From a checkpoint of a small sound classifier.
Model: 2.59M parameters, log mel input, depths [14].
Data: 26041 training examples, 49.6 epochs.
Rows from block 3, named by matrix and row number. Rows with one number belong to one channel. Each number is 500 + 25 x the weight over its row's rms, rounded and kept within 0 to 999. All counts start at 0. Numbers have three digits each. After the name is the row's rms in percent of the matrix's.
# filt: filter width-5 conv, dilation 8 (model.blocks.3.filt.weight, 128x128x5), inputs 30-44, a 5 kernel for each
# gate: gate width-5 conv, dilation 8 (model.blocks.3.gate.weight, 128x128x5), inputs 30-44, a 5 kernel for each
filt.49 103:493525490514472492496498524494533526459528472499555511536470491474505565504539484471500502473505485514547502494488516494494498475517479500516516529474472457519521501505533524492485497510478526514531520502519491530474558483459
filt.50 100:506498510489473477522541536497469502495509482519519502474511509483505501510493499467458547487497472493515536478475473479554508502516533521511499483488451503529504496492482453479501465541477511473469510505468503495511514524482
filt.51 098:478553471506511497520495480485506514466510441521459466487507515499513522564506514475482488501508494447508522480536460494488490471466516511493490502482507523503482458511488488453496516474500509537520501495433499553472519533474
filt.52 101:491496475494514503506495496535469499553516491539502487492552507499482521505493488502521447485506528556514511486513472550441517480523506489502509536493522519479512479507464518501507522508507499466490502547488474461492502508510
filt.53 100:531483519518461537549534512514513464498518475500493543487472518507498505505470449469505547545523480488514518472477464504473494505489499509516466502525460512526484513519503504548500483536474516475539518481496481504484459510546
filt.54 103:485518494477521465497508504504515485499480517518468492509491525494507495482488496518520525472493518504465536494480483526521472509510483493478489463473495519494502493462514544518487455497482535470507529506500514450549487472471
filt.55 098:499512507468491494493504502530497526528492532502478478496456544515430489513508528528501538510483554511527488552516511527517504492521497516483486488487514467490483513479511522558513483528452514478513510489524479504506492512506
filt.56 099:519472509462539510506500530501460472493477522475532514528509504480523459451498531465516499440484488520469476504523487531506489531494537497529496501511503515509489513489515537537509516530482509530501535452480498489487473530521
filt.57 100:484474471524490494501539501499502502526529495473480482519504474524491497526491482485483508536474504518488498517494506495483528470463495536534460525506519515525510531496524513488498503514465447525486480466536490499502500570487
filt.58 101:537519487505481503520499507494483481551545490491554546472458467507473530552466515526491466448506511532498581512523503525489493515481477491498510543523516509521499450465509487478518529517476492482491524477483496544519509474507
filt.59 101:532492501547520499479473483481551481463531471492497531468486487479451507555486490492466548477533546481494488521496496487530530521464452494503528490534503476487503516479514524479521502519504509524520538487500510450521446476521
filt.60 102:498535511477463495495508495492519482525477519502476516479496488497467497528500508506485514510498511492488515508517494523485519575510499466482534520515505439513558511523522485502513515475500525523516473515509458524495507507490
filt.61 104:542517497507473542472453483504480509481469491544501528469499542506495494524532526494474507501494461474510492493459478529520475511495466467472512497494490533526541484500538527499507482486522529503522538503482533598521480493469
filt.62 101:527525455481492525541526462511457499420498483468487458549537482541465482545523491505493510488502474480523450489539525510482517512527506518492506517531487495444503503506540512472452503530486455459493485512528498507457513463501
filt.63 102:486508488490523504475497502525432477471535497471490502528540447506528485505464562462532509489534524470484509516506520473480517502470513524464497460483507459473500463518522456469510550499449489513524481512513486490506503549496
filt.64 100:498486471459481535510534462529468474488481513474462475517490463456462518529469493490555501529486560554468490494476515540452448493475490491501441524493466531520498486493457497520535468506497488503481468480542532495482502524500
filt.65 096:532482521502527538491478431485504491502488472488506481532492493505470466521523465505533534461450508500501512522478465561531507461530517523546526481518449494494468532441524514526520497495485490544498496488478501458470481513520
filt.66 103:495487541450519530532526448494546504500468555497535457528473480503477475511535483510509465478497513504507535549524472519511467547523478450500519534531532508465456537501529462470517468531533496474526494482538506444484498494490
filt.67 099:537455484544475524447499486519514517492464468499503534493452480485534494464513522509502491527480546517466497480530501492478528474475502493500542484471513494519505490486552534462488511499527472495526534509489464489470480518512
filt.68 100:486536498489529501539509485517497478493569529518519501505483479463526484540500519497503494470518485506481509477492503476489514517522505498516463485496489503477506474459476509520482507531489498525506412546549484497471539493492
filt.69 099:488459489481509525486516511493504482505479468543499469510493495518516511508516505514517466516505450491495543511510494526503483485507522465497463493494496519466468510503485529551547501524508493498498478454483531550536489468541
filt.70 097:500459507544491486477515508520500514468471487517469528462510496532497506539485525501509526498495555504478497506538513519477465559543479501479468491520533505508444456479468496496494484505459478484493502543488524496494509491468
filt.71 100:497499522507458482525509496486542484498544483443530528496509483494531545536541494508517470485522488495524515560489517517497522490524488512465530536468480473456503450522467500457548487506511569517516508535511458504524509497466
filt.72 103:515478451518488491472534495515495478490491461523498510449483492519505497490470509488491542516467487542478507521480488538483455475481488492488473533483502522493549501451492559482472501488503553489508472514535462494459510514492
filt.73 098:479449495519495508463508477520482483540501501527509503511503512479523520487540501487488480529503557525521496556529522490507509461478500491512505511510523521446467518559528476471483470513498493492485498476512500512557515509474
filt.74 099:498479489487495495492518502519531521507474494476503503506518526502456530522482517516471483540494497520538490497496511566524516551479496515513475540505523519498564505511505487526522490474475529463469500483492541509511473482493
filt.75 100:510489534501500501512546519482521529541446463509505505540492429472564534477478489510530499526486499483520470533527499468504540503514512471498522522524487492510485478523503525505529502494511503493527468499494476487534483513499
filt.76 099:485480505529489467474487452498491511536522527450531497491496469461488472489454466518474513518459500451479486475511525470476504549467483465488514477514476485502500504535459502514503461497508471500530476510491515458512546470460
filt.77 102:507493523498441483483461490488480514455515498497504520520496466480530458533472497533515496552556514449491503506504528474508479530525484512513503512499514481478511530477445532538528503519527541479506480496510474512519496490517
filt.78 101:495523487517497515500511486509464480553466483538520482517524475489478507511518469512500464503469467519526528523492487494520493562523484475544483506513481471506486516442464518503539465563457483552497515508516497509502529536524
filt.79 099:532463477483472514475489512492507469514513510494518508486494491537506522477517540528519493523496491482501457504520484516502520514511548526542504502466517508500516509549530496529465465489505516526514537503525492528501480514506
filt.80 099:492476509539516513499518475501496493454511515534521499511453553478526465495553528525485484487513510498487538522525523482556468505500562538466510456480497501535564518510512499520511469527532489512481550529469491485482487520493
filt.81 101:508495508469490508541483487470497489488493493492455480472518497503459487510490491484505464482519496475511484482517523495509498501495516502465455534512505477499497497474467518502510498506495533469505486515545479520504525491515
filt.82 103:474582542510523513526539538537516523496479490495522490540499510488529468510499507507522480485494527518511491496521499522483520481491512516472517487503496482548491533504491499507498526537524490518499469513484477512455508461553
filt.83 098:444470497498483476453504522481482480500515471541498521497485497533479502494517517520548498516503515537461509476464464534492490500514536490511501512488523543497492544499483529492523484454513521526495482481510482496483499474483
filt.84 105:459511471506581502453508505500509472464502485521477505490497512477465539508527503532477496497514499534497502447490504497523507444466511507525493477515526495496472495542488526496486503504518500491521491462529565461493498505431
filt.85 096:532463536539490474494535525460497519495491511500502483498484504508562455492504524525473541486495519493513476491478524496490524525507538510537524514509502530485513495502472498517448513525502495470489471503492491423526509480529
filt.86 103:540531469482497491516514517463513479522482450514508517489516521487483499483509543521458502507517516488443457454486522502490496460499503514507454521502486562505507457517473497501495516498492512482480523520499481495496507523470
filt.87 097:527475527468478518455546481512536519493445508518518450493489519515489464507471543503489510520496474517462543486507471493489513522499499528486524509459477500496487486512503489541503523505477515481466525544516513445526469500525
filt.88 102:468506464472535490504533495507518487523512489524502473457506492498533460526483514481476454518505501484504502529515502523485519500553505481481532491472512500478536531545515517499471508485522536494521461501472537482487501509511
filt.89 098:471550513513533514532483504503477473471541491496524485480506538506476535509511494439534495506477430479499524503481504521460498495497501515494531478491473525501504486510482518535483512493468490504500511513485488525482494455476
gate.49 106:483501525487478491519500516497496519508520494491505520521532491485486492522512532491498485455463562520549520471519487498486500463492515545511506463488513518451532451521503483537515517498471495493504460465479492470495475533495
gate.50 097:475503483503506514502552543514530483488483476548489480515481508521529462486529519488492512469501549489460516523520533448496501464506523543570446483458467476525489505479485522491500489510463487464508501491465471514458491460478
gate.51 104:520467497496527539483484523504498506512497502505521477512523530494505539515506530493524510532519488502527503475509504483494453511489507518500517523506574504498445546437499466444487464473486483517455485493518462460484523512504
gate.52 100:501481531483488498500510540536477444505549514469516525506506488517527501500499473490503517507503513485498467505525482557496507526491476453490544516504526521486500537496490490537548456512525528512503498479479474521535502497493
gate.53 100:501535470500453499482480531496484535507530501483480515485482478540482492484468496524525478489486491561534551459528502505547459475473479465533523462497525495518526494491478534513484498428501535496491511481468510535506549529523
gate.54 104:468454492507484473500464460509521474531551469551494511497506539517487478490507498492508498454493509509486524439480518472464450511486509511559486479506491510492517492430539504534527483503510521503502504524489494509484487532465
gate.55 096:475464513544478516510455437516524497474523463493534485520475484475484481520506507483522512538494537532502488470505502445503524503513454492493536534509491478492515510529437481498475506458490439495520535527515511512522519503516
gate.56 097:478506531462502478464480482490476528435490515515489509496516489476504476508460487525487489492552504500527517470509472501502503511492477527492461440561498506487517554489467579478501499490515488472507476489442439491487565485490
gate.57 095:512521513531512494543557453536496473500519506513525474540512507522556474499491516497524517457492500520415498505517476541495519493533494519525541493473526481473479512503508554501480491486523493474540481498472509527490459499493
gate.58 100:468518525505464492479537534478512500470444489488541469473517507471502527509470494502546513475483529493527524464517502456492528528515478470487480520469494504479541496468479497512506504512537515507489526462482489459548516483532
gate.59 100:491469519488490500470528492506507520485480540495496507519507518481493516469573477514528462500485533473516505482502504511467497480514522498514490517475498474480513456490486542507463526500542510534480532475543508470464501539533
gate.60 103:463514502476518465521553473511429510481513488483512479492482464496502512497480549478469503559464496491480512500540506512518508507489529514473517479489495493506495476499497474490499537481473555461491492490470517550499526506455
gate.61 103:501508509537485515474529488538506496470469523516507528453527520508518493520489491526493474489522515479503521523473509530513529522550543526483501540482492504497500514518469516515483458504517523488495476433457500514501448506511
gate.62 100:510483504462531477504489499498488502499510503493469528492475495527495501541501508510496502528459523513476535488479498486475482563523504509547509539486514495546473489481448532488490460476500483503506493477507474479494467524515
gate.63 098:483486504501505520461504527481557481477549495498466507508541481512553544498515474462527492547480479478507482470505498496468494499492517507519522527533535491505490502496523463493454486479522464505497516479527492535515512500477
gate.64 099:488462475460555480519463534444497492509525494527474478511480492478517498495482475511512508477513469526508486488502508505513476520539520464550485493473523493499497498526528530527516503511504508469521526503510490541492504491505
gate.65 100:450554503470539476534502460523499473454535502512523503475489472486536475484509548492493515501521467513508456492521508481498485467498482465510465552502496522513536483484499507504541536511520509479475520502448421520483503535528
gate.66 100:488488502499491489509546549475448498507535506518542547472475499499508477501569479505478513531467488517550481508532553532506451499482502484525535533509519490510510578489508524539525472488508486482495492501504481483502488537513
gate.67 099:515532476532455467553512520500539491486514479460524529541519466508507495530498485529518490434455541511542506521528570482508460482490501534505505495480492521495505464523527481539579517505484480516504507496503469493503503559462
gate.68 105:468486507527506472494491525471474519494518479485548473467476517486531466507508535554498501509515528510493541500462471478486489448500502459508473508525470515483502484524508586518483516490497485491498535530510471457490550450492
gate.69 094:508493494493503496516514543503500469503478463477502490510509496534460507453533464553505475526487533505453507502486497507453501484542520527514507477514547522487525512497513507534484539459516516480519482478507508478479501501452
gate.70 093:474504524532477561486494511492444518507540441448472480498485480482501540475527540511506508521500510502490529522509507536470501486491480500493513497513513415520529542531500542447498451491494517492540489514524519434486523498481
gate.71 101:497493487512498522451497518515506491453470519519556500486516504481510497508526453519530519532496503529520492475485490479487489462543513526531512469488510498501519505528475522513476496462488503511459553523449487516512512465477
gate.72 097:540480476491510490499542509456487508519515488472486541482532478481464506493497489493512482488492515524498468507509506514506478491556503515488513485492528540497521523488528490495460477493555499513505455466500522523547492490494
gate.73 097:541508466508530518505516492497491492523498515530496526460494460485501487535483490511479509491535504524502523500470506515476468480528472486492448488504496490497524499491491515491470475531491486539471470490562461526504495494519
gate.74 103:451494521531513491506518486469516455488504469529510510487501472493483525531533495546512497459517481527494509522500503516508524478499474490514541481513446496517498537462470527513496454492505503499491534536480499498468519476536
gate.75 104:526562461514486519457483477516512491512453512471481512497496495492509504482498492488554512469520500487498489542522505502510472512478551530556488510507539540534497491494471474505504502485524505465488480489541460536475533505491
gate.76 101:504516535541446488438544533556501463501550480506489526545519508471545477487532475476500486483513498492501521512511524503557480477506497482513497496487479547493502485492506504530531492508490487488466492480517507455471524510503
gate.77 099:490480491537501560486457501493508457485452498510506599512482494510540525482479500503532483465482550513502502473495487494430518516498467479467544451452488520502537488496477531490490510476492465516488454480493523521525512488539
gate.78 096:451478501523477516518483497489508474485501505481466490480515516486490461502504518508459550467491479488548538501473498482523501480506541506517476542514493502526509523515516546480478487538541498482471485513484531535480540525531
gate.79 099:496494502509524491502481547493527486462524492522485521544507522522476512486488467470516521497524535510525520526512475515551530503470489516518492524466516481502488478504512484493469491459516484528533544497485498441471526518541
gate.80 100:526558469493483473511492497518526499522510525488524558499488502508477496519514459476478520529544504482513511466501533520492496504512480474515456527518529484510510517496459550557500463483517496520508491475516504508531503526484
gate.81 099:485496499526488504491534532529523502536492522511548470475494502536514512550531478486527499480500538547507511494497530530502496471520483492484513483473513534508442509486491533486496490483521494514505515501486538486476510467476
gate.82 102:517531471532534518508475515528521486520521488551536527520481484497466460478503523492507495501441525474492494456498486525510543505488552527533507503491521535495522543489508478531478525520463498509464459526474531492489490508480
gate.83 102:518499520517482505521437501513517479502491501478544494520552518496498487495492531534457458518551498532455524553521472504514496510524493473509519468500498457515524510533506522489500533452474510514521494491462509542499519480533
gate.84 106:495521493481522513529452486495461494517541536490528517503511465498522542486503481500471526511506491448540499461533489472553500510504445505512499506473527489515455535544494458533503545467479490516495519537519541454509486492519
gate.85 098:537477484501519514500464536504551493581513427521481494479448489508463512522506502447489525522496488505475546516545533520492492528471508516496463512501479504545520507470473494504522493526473491505489486481433555544531499500493
gate.86 104:454513449538482531491551512451494461520516474483492477518473469487539526521493481526515491517504513535486518495544487506535534490526460472520500527481501555501438490521515483526490497502475485471513452502521534507514469491486
gate.87 100:496533528486494444518494529485535494513486507512528510509503540495444510482548520495540493502474511492501524537482501539522526471476508502531516489498508528509544534469523508508494519546504498556477478471472471486494528466543
gate.88 101:491517479491496480493523458550519521529503516524485515491464436525518499490550516506490493515471510522538491481476473506482441509476532522524513499511493499507481442502486525464529515524519513489496458516486451486500488497529
gate.89 105:529505464481500517522509492470451516502551459465474511460540491535462503493530468458538475493536516525545523491543509521507503496502480456517515529492504487538448506492498483465506508483483504470502450510482498478508499530458