Weights of a small sound classifier.
Data: trained on acted Russian speech (Dusha), 26041 training examples, 49.6 epochs.
Rows from block 7, named by matrix and row number. Rows with one number belong to one channel. Each number is 128 + 24 x the weight over its row's rms, rounded and kept within 0 to 255. All counts start at 0. After the name is the row's rms in percent of the matrix's.
# filt: filter width-5 conv, dilation 4 (model.blocks.7.filt.weight, 128x128x5), inputs 0-9, a 5 kernel for each
# gate: gate width-5 conv, dilation 4 (model.blocks.7.gate.weight, 128x128x5), inputs 0-9, a 5 kernel for each
# out: residual pointwise conv (model.blocks.7.out.weight, 128x128x1, transposed), outputs 0-42
filt.97 103 [111 115  93 130  98 114  94 154 129 123 114 139 143  97 163 125  96 176 129 148 134 102 157 158  95 113 140 161 149  86 130 138 164 125  91 116 108 140 136 140 112 156 145 140 156  86 100 113 106 144]
filt.98 100 [159 134 141 119  95 134 128 106 120 105 108 147 140 150  74 119 153 153 116 126 151 119 107 121 115 151 142  93 138 146 151 122  58 127 132 145 104 126  91 152 145 144 210 123 152 108 141 118  99 150]
filt.99 102 [120 106 159 119  93 142 145 159 113 106 129 126 133  91 113 128 113 129 150 127 140 107 121 125 112 106 138  77 115 146 112 108 154 154 103 132 157 144 141 105 118 153 128 122 151 149 153 123 106 154]
filt.100 100 [116 136 162 159 141  98 131 145  91 104 103 139 142 114 148  83 114 170 121  94 111 148 132 147 132 106 100 125 163 159 120 129 151 175  94  97 126 127 130 151  81 114  72  83 118 134 134 109 124 118]
filt.101 104 [118  79 113 107 125  97 121 100 104 144 114  76 151 144 140 114 127  98 120  95 161 129 140 102 150 131 131 138 176 127 144 102 100 141 106 112 142 152 109 117 144 130 121 118 147  93 133 119 163 131]
filt.102 098 [100 119 137 109 130 116 124  71 124 135 156 122  82 140 128 124 161 161 159 148 154 112 149 144 157 119 125 107 121 151 133 139 157 111 114 128 116 109 126 108 164 120  99 116 178 166 121  93 102 116]
filt.103 097 [143 141 103 132  60 101 109 148 107 160 101 129 121  83  86 138 176 156 140 144 137 117 116 111 160 131 106 121 135 152 123 123 113 132  60 120  96 155 134 154 125 108 130 149 113 124 158 145 126 133]
filt.104 098 [128 119 159 114 156 100 125 124 127 102 134 103 138 116 136 136 111 125 124 120 146 118  99 147 146  89 125 103  95 134 141 128 152  83 165  64 165 128 137 113 139 136 140 133 138 122 109 132 118 120]
filt.105 102 [130 117 130 137 171 168 147 112 158 112 113 123 129 114 139 110 138 141  98 117  92 173  92 154 128 139 120 141 132 120 162 179  87 153 122 161 129 102 102 141 151 108 123 139 140 151  97 111  98 127]
filt.106 098 [120 162  99 141 108 146 118 158 145 125  98  81 105 134 149 120 102 119 172 125 134 118 107 143 126 104 177 150  82 127  71 175 193 137  95 168 118 156  94  86 142 155 128 114 168 147 144 149 140  91]
filt.107 100 [146 131 103 136 137 111 100 159 124 143 104  87 130 161 109  92 137 115 128 137 143 168 120 125 139 162 151 128  69 147 142  95 102 158 119 119 168 121 119 150 118 133 124  99  95 123 137 108 161  92]
filt.108 100 [119  99 172 130 144 128 104 124 126 166 147 154 123 106 167 123 115 192 124 134 174 129 110 152 124 116 120 168 101 130 136 133 107  85  63 105 116 140 147 141 128 149 121 147 123  97 140 111 182 154]
filt.109 101 [145 137 137 114 122 106 133 124  60  83  82 127 183 143 142  94 110 166 122 120 119 109 156 136 117 104 129 125 122 149 102 143 154 142 104 130 168 147 105 121 154  59 154 105 113 118 140 147 193 153]
filt.110 104 [138 119 122  74 128 156 108 156 130 116 120 158 150 115 133 185 148 109 110 120 162 150 101 136 144 151 130  77 158 125 121 132 121  78 114 134 123  76  68 147 122 113 151 138 104 174 108 134 146 126]
filt.111 098 [158 133 135  98 129 147 124 124 153 112 158 101 155 146 128 120 130 132 138 120 130  93 115 113 114  78 151  94 178 120 134 154 104 163 155 111 119 118 153  92 159 134  94  79 155 126 104 103  93 142]
filt.112 102 [136 145 143  84 145 104 144 122 139 114 146 130 149 120  95 123 116 154 165 105 114 104 129 126 125 111 106 106  93 150 108 175 126 113 106 133 129 127 108 134 169 118 133 139 127 133 145 136 165 108]
filt.113 095 [159 136 117 149 101  95 147 172 113 120 153 138 134 175  97 160 152 113  71 119 122 129 118 118 109 116 141 111 163 144 138 121 139 153 153 137  98 114 136 145 103 126 173 136 138 138 154 123 149  95]
filt.114 100 [118  86 166 125 105 158 145 118 156 110 180 105 131 117 110 108 144 124 157 151 116 169 137  99 133 120 153  95 120 142 163 104 127 138 110 113 144 104 160 128 139 155 126 120 102 139 137  97 150 132]
filt.115 100 [162 124 147 121 120 135 132 117  94 164 121 145 117 121 147  82 164 100 148 127 101 130 116 128 109 129 123  95 117 147 106 130 105  88 130 120  85 147 137 130 126 106 152 136  91 124 129 162 132 127]
filt.116 101 [154 115 127  97  69 145 120 153 148 138 116 124 158 150 154 144 133 118 110 100 103 113 148  98 123 127 100 135 111 144 149 147 166 160 123 144 101 112 106 139 110 128  95 137 109 143 110 168 129 128]
filt.117 097 [157 160 145 149  98 154 142 143  95 105 119 143 103  72 129 135 100 117 152 101 115 120 117 118 160 112 135 121 128 144 118 147 137 150 164 114 162 179 122 119 132 101 134 140 142 139 142 169 145 103]
filt.118 095 [151 128 102 136 119 125  90 102  96 113 118 119 103  76  71 127 137 104 148 155 132 104 140 114 154 174  81 145 171 114 125 140 127  96 131 130 137 131 144 124 115 116  91 166 106 168 141  93 150 142]
gate.97 103 [128 122 195  99 103 156 167 146 170  92 120  66 134 149 112 122 123 126 134 145 130 113 103 112 121 132 189 143 129 177 117 136 155 142 125 116 134 126 127 121  85 150 113 131 120 110 133 193 170 127]
gate.98 098 [120 110  53 158 136 139 130 136 113 132 102 122  84 125 132 118 129 129  98 137 117  94 137 143 116 153 132  98  94 146 113  94 148 182  71 132 147 127  97 145  82 174 107 102 137 137 118  89  96 121]
gate.99 104 [ 83 150 135 158 114 163 136 153 150 118 121 162  89 117 129 142 123 158 108 142 162  96  88 130 129 131 123 143 162 138  83  77  97 131 149 116 151 112 154 163 130 144  89 144  97 174 112 135 105 116]
gate.100 096 [127 169  72 113 154 163  99 116 148 134 125 117  68 108 146 139 155 107 108 151 114 156 135 119 125  93 131  62 122 124 106 135 117 134 130  94 147 161 155  86 103 165 104  98 161 117 131 173 104  93]
gate.101 109 [123 173 152 155 103  97 129 127 118 139 130  98 158 147 152  91 113 146 158 187 103 125 120 117 108 109 150 129 147  93 129 125 130 152 162  86 111 166 118 104 139 185 127 125  81  96 155 100 135 148]
gate.102 102 [103 138 148 112 143 143 125 113 148 139 127 136 162 123  89 170 114 119 139 110 150 162  91 146 143 221 146 101 109 100 160 165 129 127  85 150 122  94 125 116 137 143 103 146 103 116 125 105 107 154]
gate.103 099 [133  89 101 125 163 102 162 139 120 105 155 143 125 130 154 129 144 103 122  91 107 125 126 131 133 133 113 145  94 125  99 117 120 160 120 113 113 117 108 129 113 112 100 126 148 109 131 125 132 111]
gate.104 094 [127 135 113 129 160 118  94 170 125 135 167 157 167 153  97 107  95 167 133 141  91 133 116 130 163 146 143 122 171 104 119 104 137 139  94  76 140 142  87  76 110 103 142 162 154 100 132 183 115  73]
gate.105 102 [113 128 157  58 126 152 132 133 148 111 134 100 179 146 146  87 115 171 137 120  62 219 126 143 120 144 146 122 134 189 142 128 167 108 113 101  90 123 112 152 123  89 115  99  79 139 132 109 154 167]
gate.106 097 [ 65  90 107 129 113 153 131  74 125  72 150 104 150 110 112 136 106 151 135 135 179 112 114 125 135  97 122 152 154 120 139 158 131 164 118 111 123 140  82 141 139 145 135 106 140 164  97 106 119 163]
gate.107 107 [132 146 135 133 123 122 146 145  97 145 139 163  98 132 139 146 169 130 126 136  97 129 140 146 168 135 104 142 105 135 122 145 103 126 169  85 106 117 155 132 146 137 120 142 148 132 136 163 132  99]
gate.108 099 [125 165 165 150 114 141 113 145 180  92 130  99 164 118  92  80 150  98 145 143 107 133 131 113 148 114 121 141 126 101 161 126 130 102 126 142  81 188 121 124 161 156 185 134  86 120 121 115 141 104]
gate.109 103 [172  81 181 142 163 112 132  81 117 141  80 104 160 105 159 146 148 129 138 151 128 164 107 137 105 116 145 109 144  97 132 120 128 132 179 131  90 155 140 131 150 142 110  89  76 107 161 132 121 113]
gate.110 099 [126 120 142 130 135 118 112 108 133 144 102 140 123 138 172 148  77 125 135  95 166 110 141 130  87 126  94 133 112 134 112 151 136 155 111 132 136 103 148 114 178 111 131 164 127 121 159 178 106 123]
gate.111 101 [103 120 131 173 121 142 121 166 149 146 109 134 147 144 135 128 149 114 152 135  98 111  87  86 132 146 109  91  88 157 121 125 101 138 122 110  97  90 132  67 163 136 132 104  72 128  98 114  83 114]
gate.112 104 [166 156 149 150 137 132 123 140 132 144 132  72 123  74 136 129 145 146 126 120 133 126 102 127 131 131 130 123 173 117 123 178  93 117 128 124 129 132 138 173 143 131  74 143  98 152 158 105 122 122]
gate.113 100 [111 132 102 147 149 153 102 121 125 136 159 117 137 135 164  77 167 117  79  92 124 122 131 165 111 117 162 157  94 164 109  86 129 159 112 140 126 110 130 103 110 103 141 146 135 158 152  83 121 177]
gate.114 098 [102 115 120 102 137 143 192 124 150  76  88 117 105 137 133 107 143  98 126 104 105 109 112 115 136 178 161 163  95 163 172 126  84 115 118 145 102 198 117 134 128 163 133 133 109 130 172  85 130 141]
gate.115 101 [105 171 172 126 151 139 148 102 145  98 124 130 139 131 214 122 110 110 137 132 101 142  91 109 125 161 102 197  87 133 176 149 110 118 136 119  92 122 155 136 172 129 177  96 110 118 135 158 195 149]
gate.116 105 [116 132 111 129  50 131  89 136 126 126 105 116  63 122 119 133 110  87 143 129 141 138 106 106 138 132 166 109 113 137 108 120 166 159 142 121  93  89 114 111 165 113 125 131  62 121  94 125 129 137]
gate.117 098 [105  95 134 146 128 107 134 187 141 128 131 118  92 149 128 117 164 176  97 141  93 137 118 160 111 101 153 131 112 150 137  87 128 156 155 123 112 110 136 102 117 110 154 121  99 103 137 126 102 122]
gate.118 101 [166 190 151 110 114 126 150 147 102 136 102 163 103 165 103  73 121 142  98 106 140 162 138 144 110 190 182 144 155 115 132 158 162 139 166 118 112 140 135 107 135 120 127 134 130 151 135 131 178 146]
out.97 094 [ 97 142 159 131 152 137 156 141 100 164 100 120  85  98 138 120 111 123 154 132 132 110 112 119 134 186 110 141  80 143 112 146 118  82  94 121 153 128 104 116 151 122 120]
out.98 094 [129 165 133 137 174 166 108 110 115 137 147 112  83 133  70 159 144 123 127 157 115 111 106 135 141 144 124 138  78 142 101 145 120 104 107 143 140 134 112 124 132 111 143]
out.99 092 [118 123 118  74 167 148 124 144 155 143 139 140 135 134 109 161 127 135 112 154 142 105 186 120  96 137 109 144 129 132  91 131  97 114 185 148 166 148 100 116 103 137 169]
out.100 101 [158 131 182 110 127 127 114 144 102 132  86 146  73 165 155 173 152 112 114 142 127 145 121 153 168 139 164 136 174 147 151 116 121 135 107 120 156 118 117 115 151  90 114]
out.101 107 [109 144 131 122 156 140 159 125 143  96 141 129 162 136 142  93 154 173 126 144 143 111 125 151 158 138 141 153 111 139 165 147 104 135  84 120 159 127 152 145  95 147 125]
out.102 105 [148  90 125 148 107 140 120 121 148 119 132 108 139 150 120  78 173  82 132 103 100  95 149 102 187 138 138  93 119 135 110  83 100 141 129  93 129  95 161 124  99 163 158]
out.103 097 [120 124 109  86 116 109 133  89  89 143 135 138 163 110 146 147 155 129 111 187 140 103 132 131 127 100 146 134 114 154 110 141 169 107 120 141 118 142 138 151 134 166 129]
out.104 094 [ 79 112 141 100 135  97 128 173 114 147 115 130 103 127 110 136 111 129  80 124 147 143 110 145 100  95 152 107 138 111 176  82  73 102 105 165 133 108 165 132 151 110 130]
out.105 112 [165 105 120 129 136 122 130 141 105 126 107 109 124 159 176 115 145 127 123 132 130 167 147 122 120 187 110 163 131 115 118 145  80 161 138 155  95 147 113 148  91 152 126]
out.106 107 [119 165 105 111 138 174 117 100 184 150 146 131 135 130 133  84  83 189 123  89 126 108 111 122 136 101 125 139 145 167 104 120 129 111 129 110  94 135 115  90  90  84 112]
out.107 102 [132 135 153 172 150 155 107 169 130 139 191 155 101 153 126 138 139 114 131 141 147 110 118 170 134  99 110 112 173  78 133 139 172 139 155 100 137 111 125 140 104  98 112]
out.108 100 [123 113 155  90 123 116 126  95 113 107 123 113 119 129 146 159 132 144 135 162 144 124 131 179 110 114 159 166 145  88 158 144 157 141  97 131 143  90 109 151 118 139 134]
out.109 113 [165 137 111 132 195 107 153 101 125 115 136 118 159 123 104 103 146 136 142  88  91 114 132 153 164 128  61 135 115 168 149 147 172 131 144 147 142 116 130 161 152 109 190]
out.110 099 [130 147 135 143 148 134 142 115 164 159 113 108 123 125  80  96 114 159 139 104 170 106 125 127  77 186 121 124  88 155 167 138 141 119 158 110  96 119  89 132 110 131 151]
out.111 118 [136 113 118 141  91 152 152 148 124  89  69 138 160 129  92 120 117 104 135 135 175 112 103 144 110 122 149 168 142 110 147 146 121 103 167 146 155 147 125 127  91 134 134]
out.112 103 [177 122 137 104 112 155 149 135 158 149 162 166 123 128 162  95 127 139 150 135 123 121 148 113 133 150 127 122 131  99 114 103 151 147 143 145 145 103 166 128 109 148  98]
out.113 096 [105  83 142 137 127 139 122 135 107 142 154 179 132 137  91 128 124 107 119 133 148 145 105 153 140 138 140 126 138 153 129 152  96 103 123 119 161  74 157 147 121 112 116]
out.114 088 [119 146 132 136 121 159 151 112 136 134 133  88 160 126 111  94 141  90 103 100 135 101  62 130 143  90 151 119  88 126 102 164 138 130 102  92 129 150 125 128  94  98 113]
out.115 100 [137  86 147 134 125 129  96 147 133 122 132 136 121 102 131 147 115  88  89 109 132 111 148 123 133 130 153 141 136 154 133 165 133  99 109 110  96 127 128 185 146 165 105]
out.116 100 [141 116 147 108 114 115 148 134  79 173 137 131 141 100 113 131 137 148  97 102  99 135 127 129 127 116 127 116 106 120 127 109 113 137  77  94  99 147 128  99 107 114 139]
out.117 098 [143 157 128 146 125 102 167 157  95 124 148  85 132  92  96 157 117 163 139 118 107 156 123 147 148 130 146 114 154 140 151  86  98 120 105 134 127 102 137 128 126 101  99]
out.118 091 [ 96 118  94 110 114  93 134 152 110 125 155 157 146 171  97  99 194 157 126 152  99 136 166 169 137 138 124 118 146 162 115 149 122  81 127  98 127 164 147 134 115 108 154]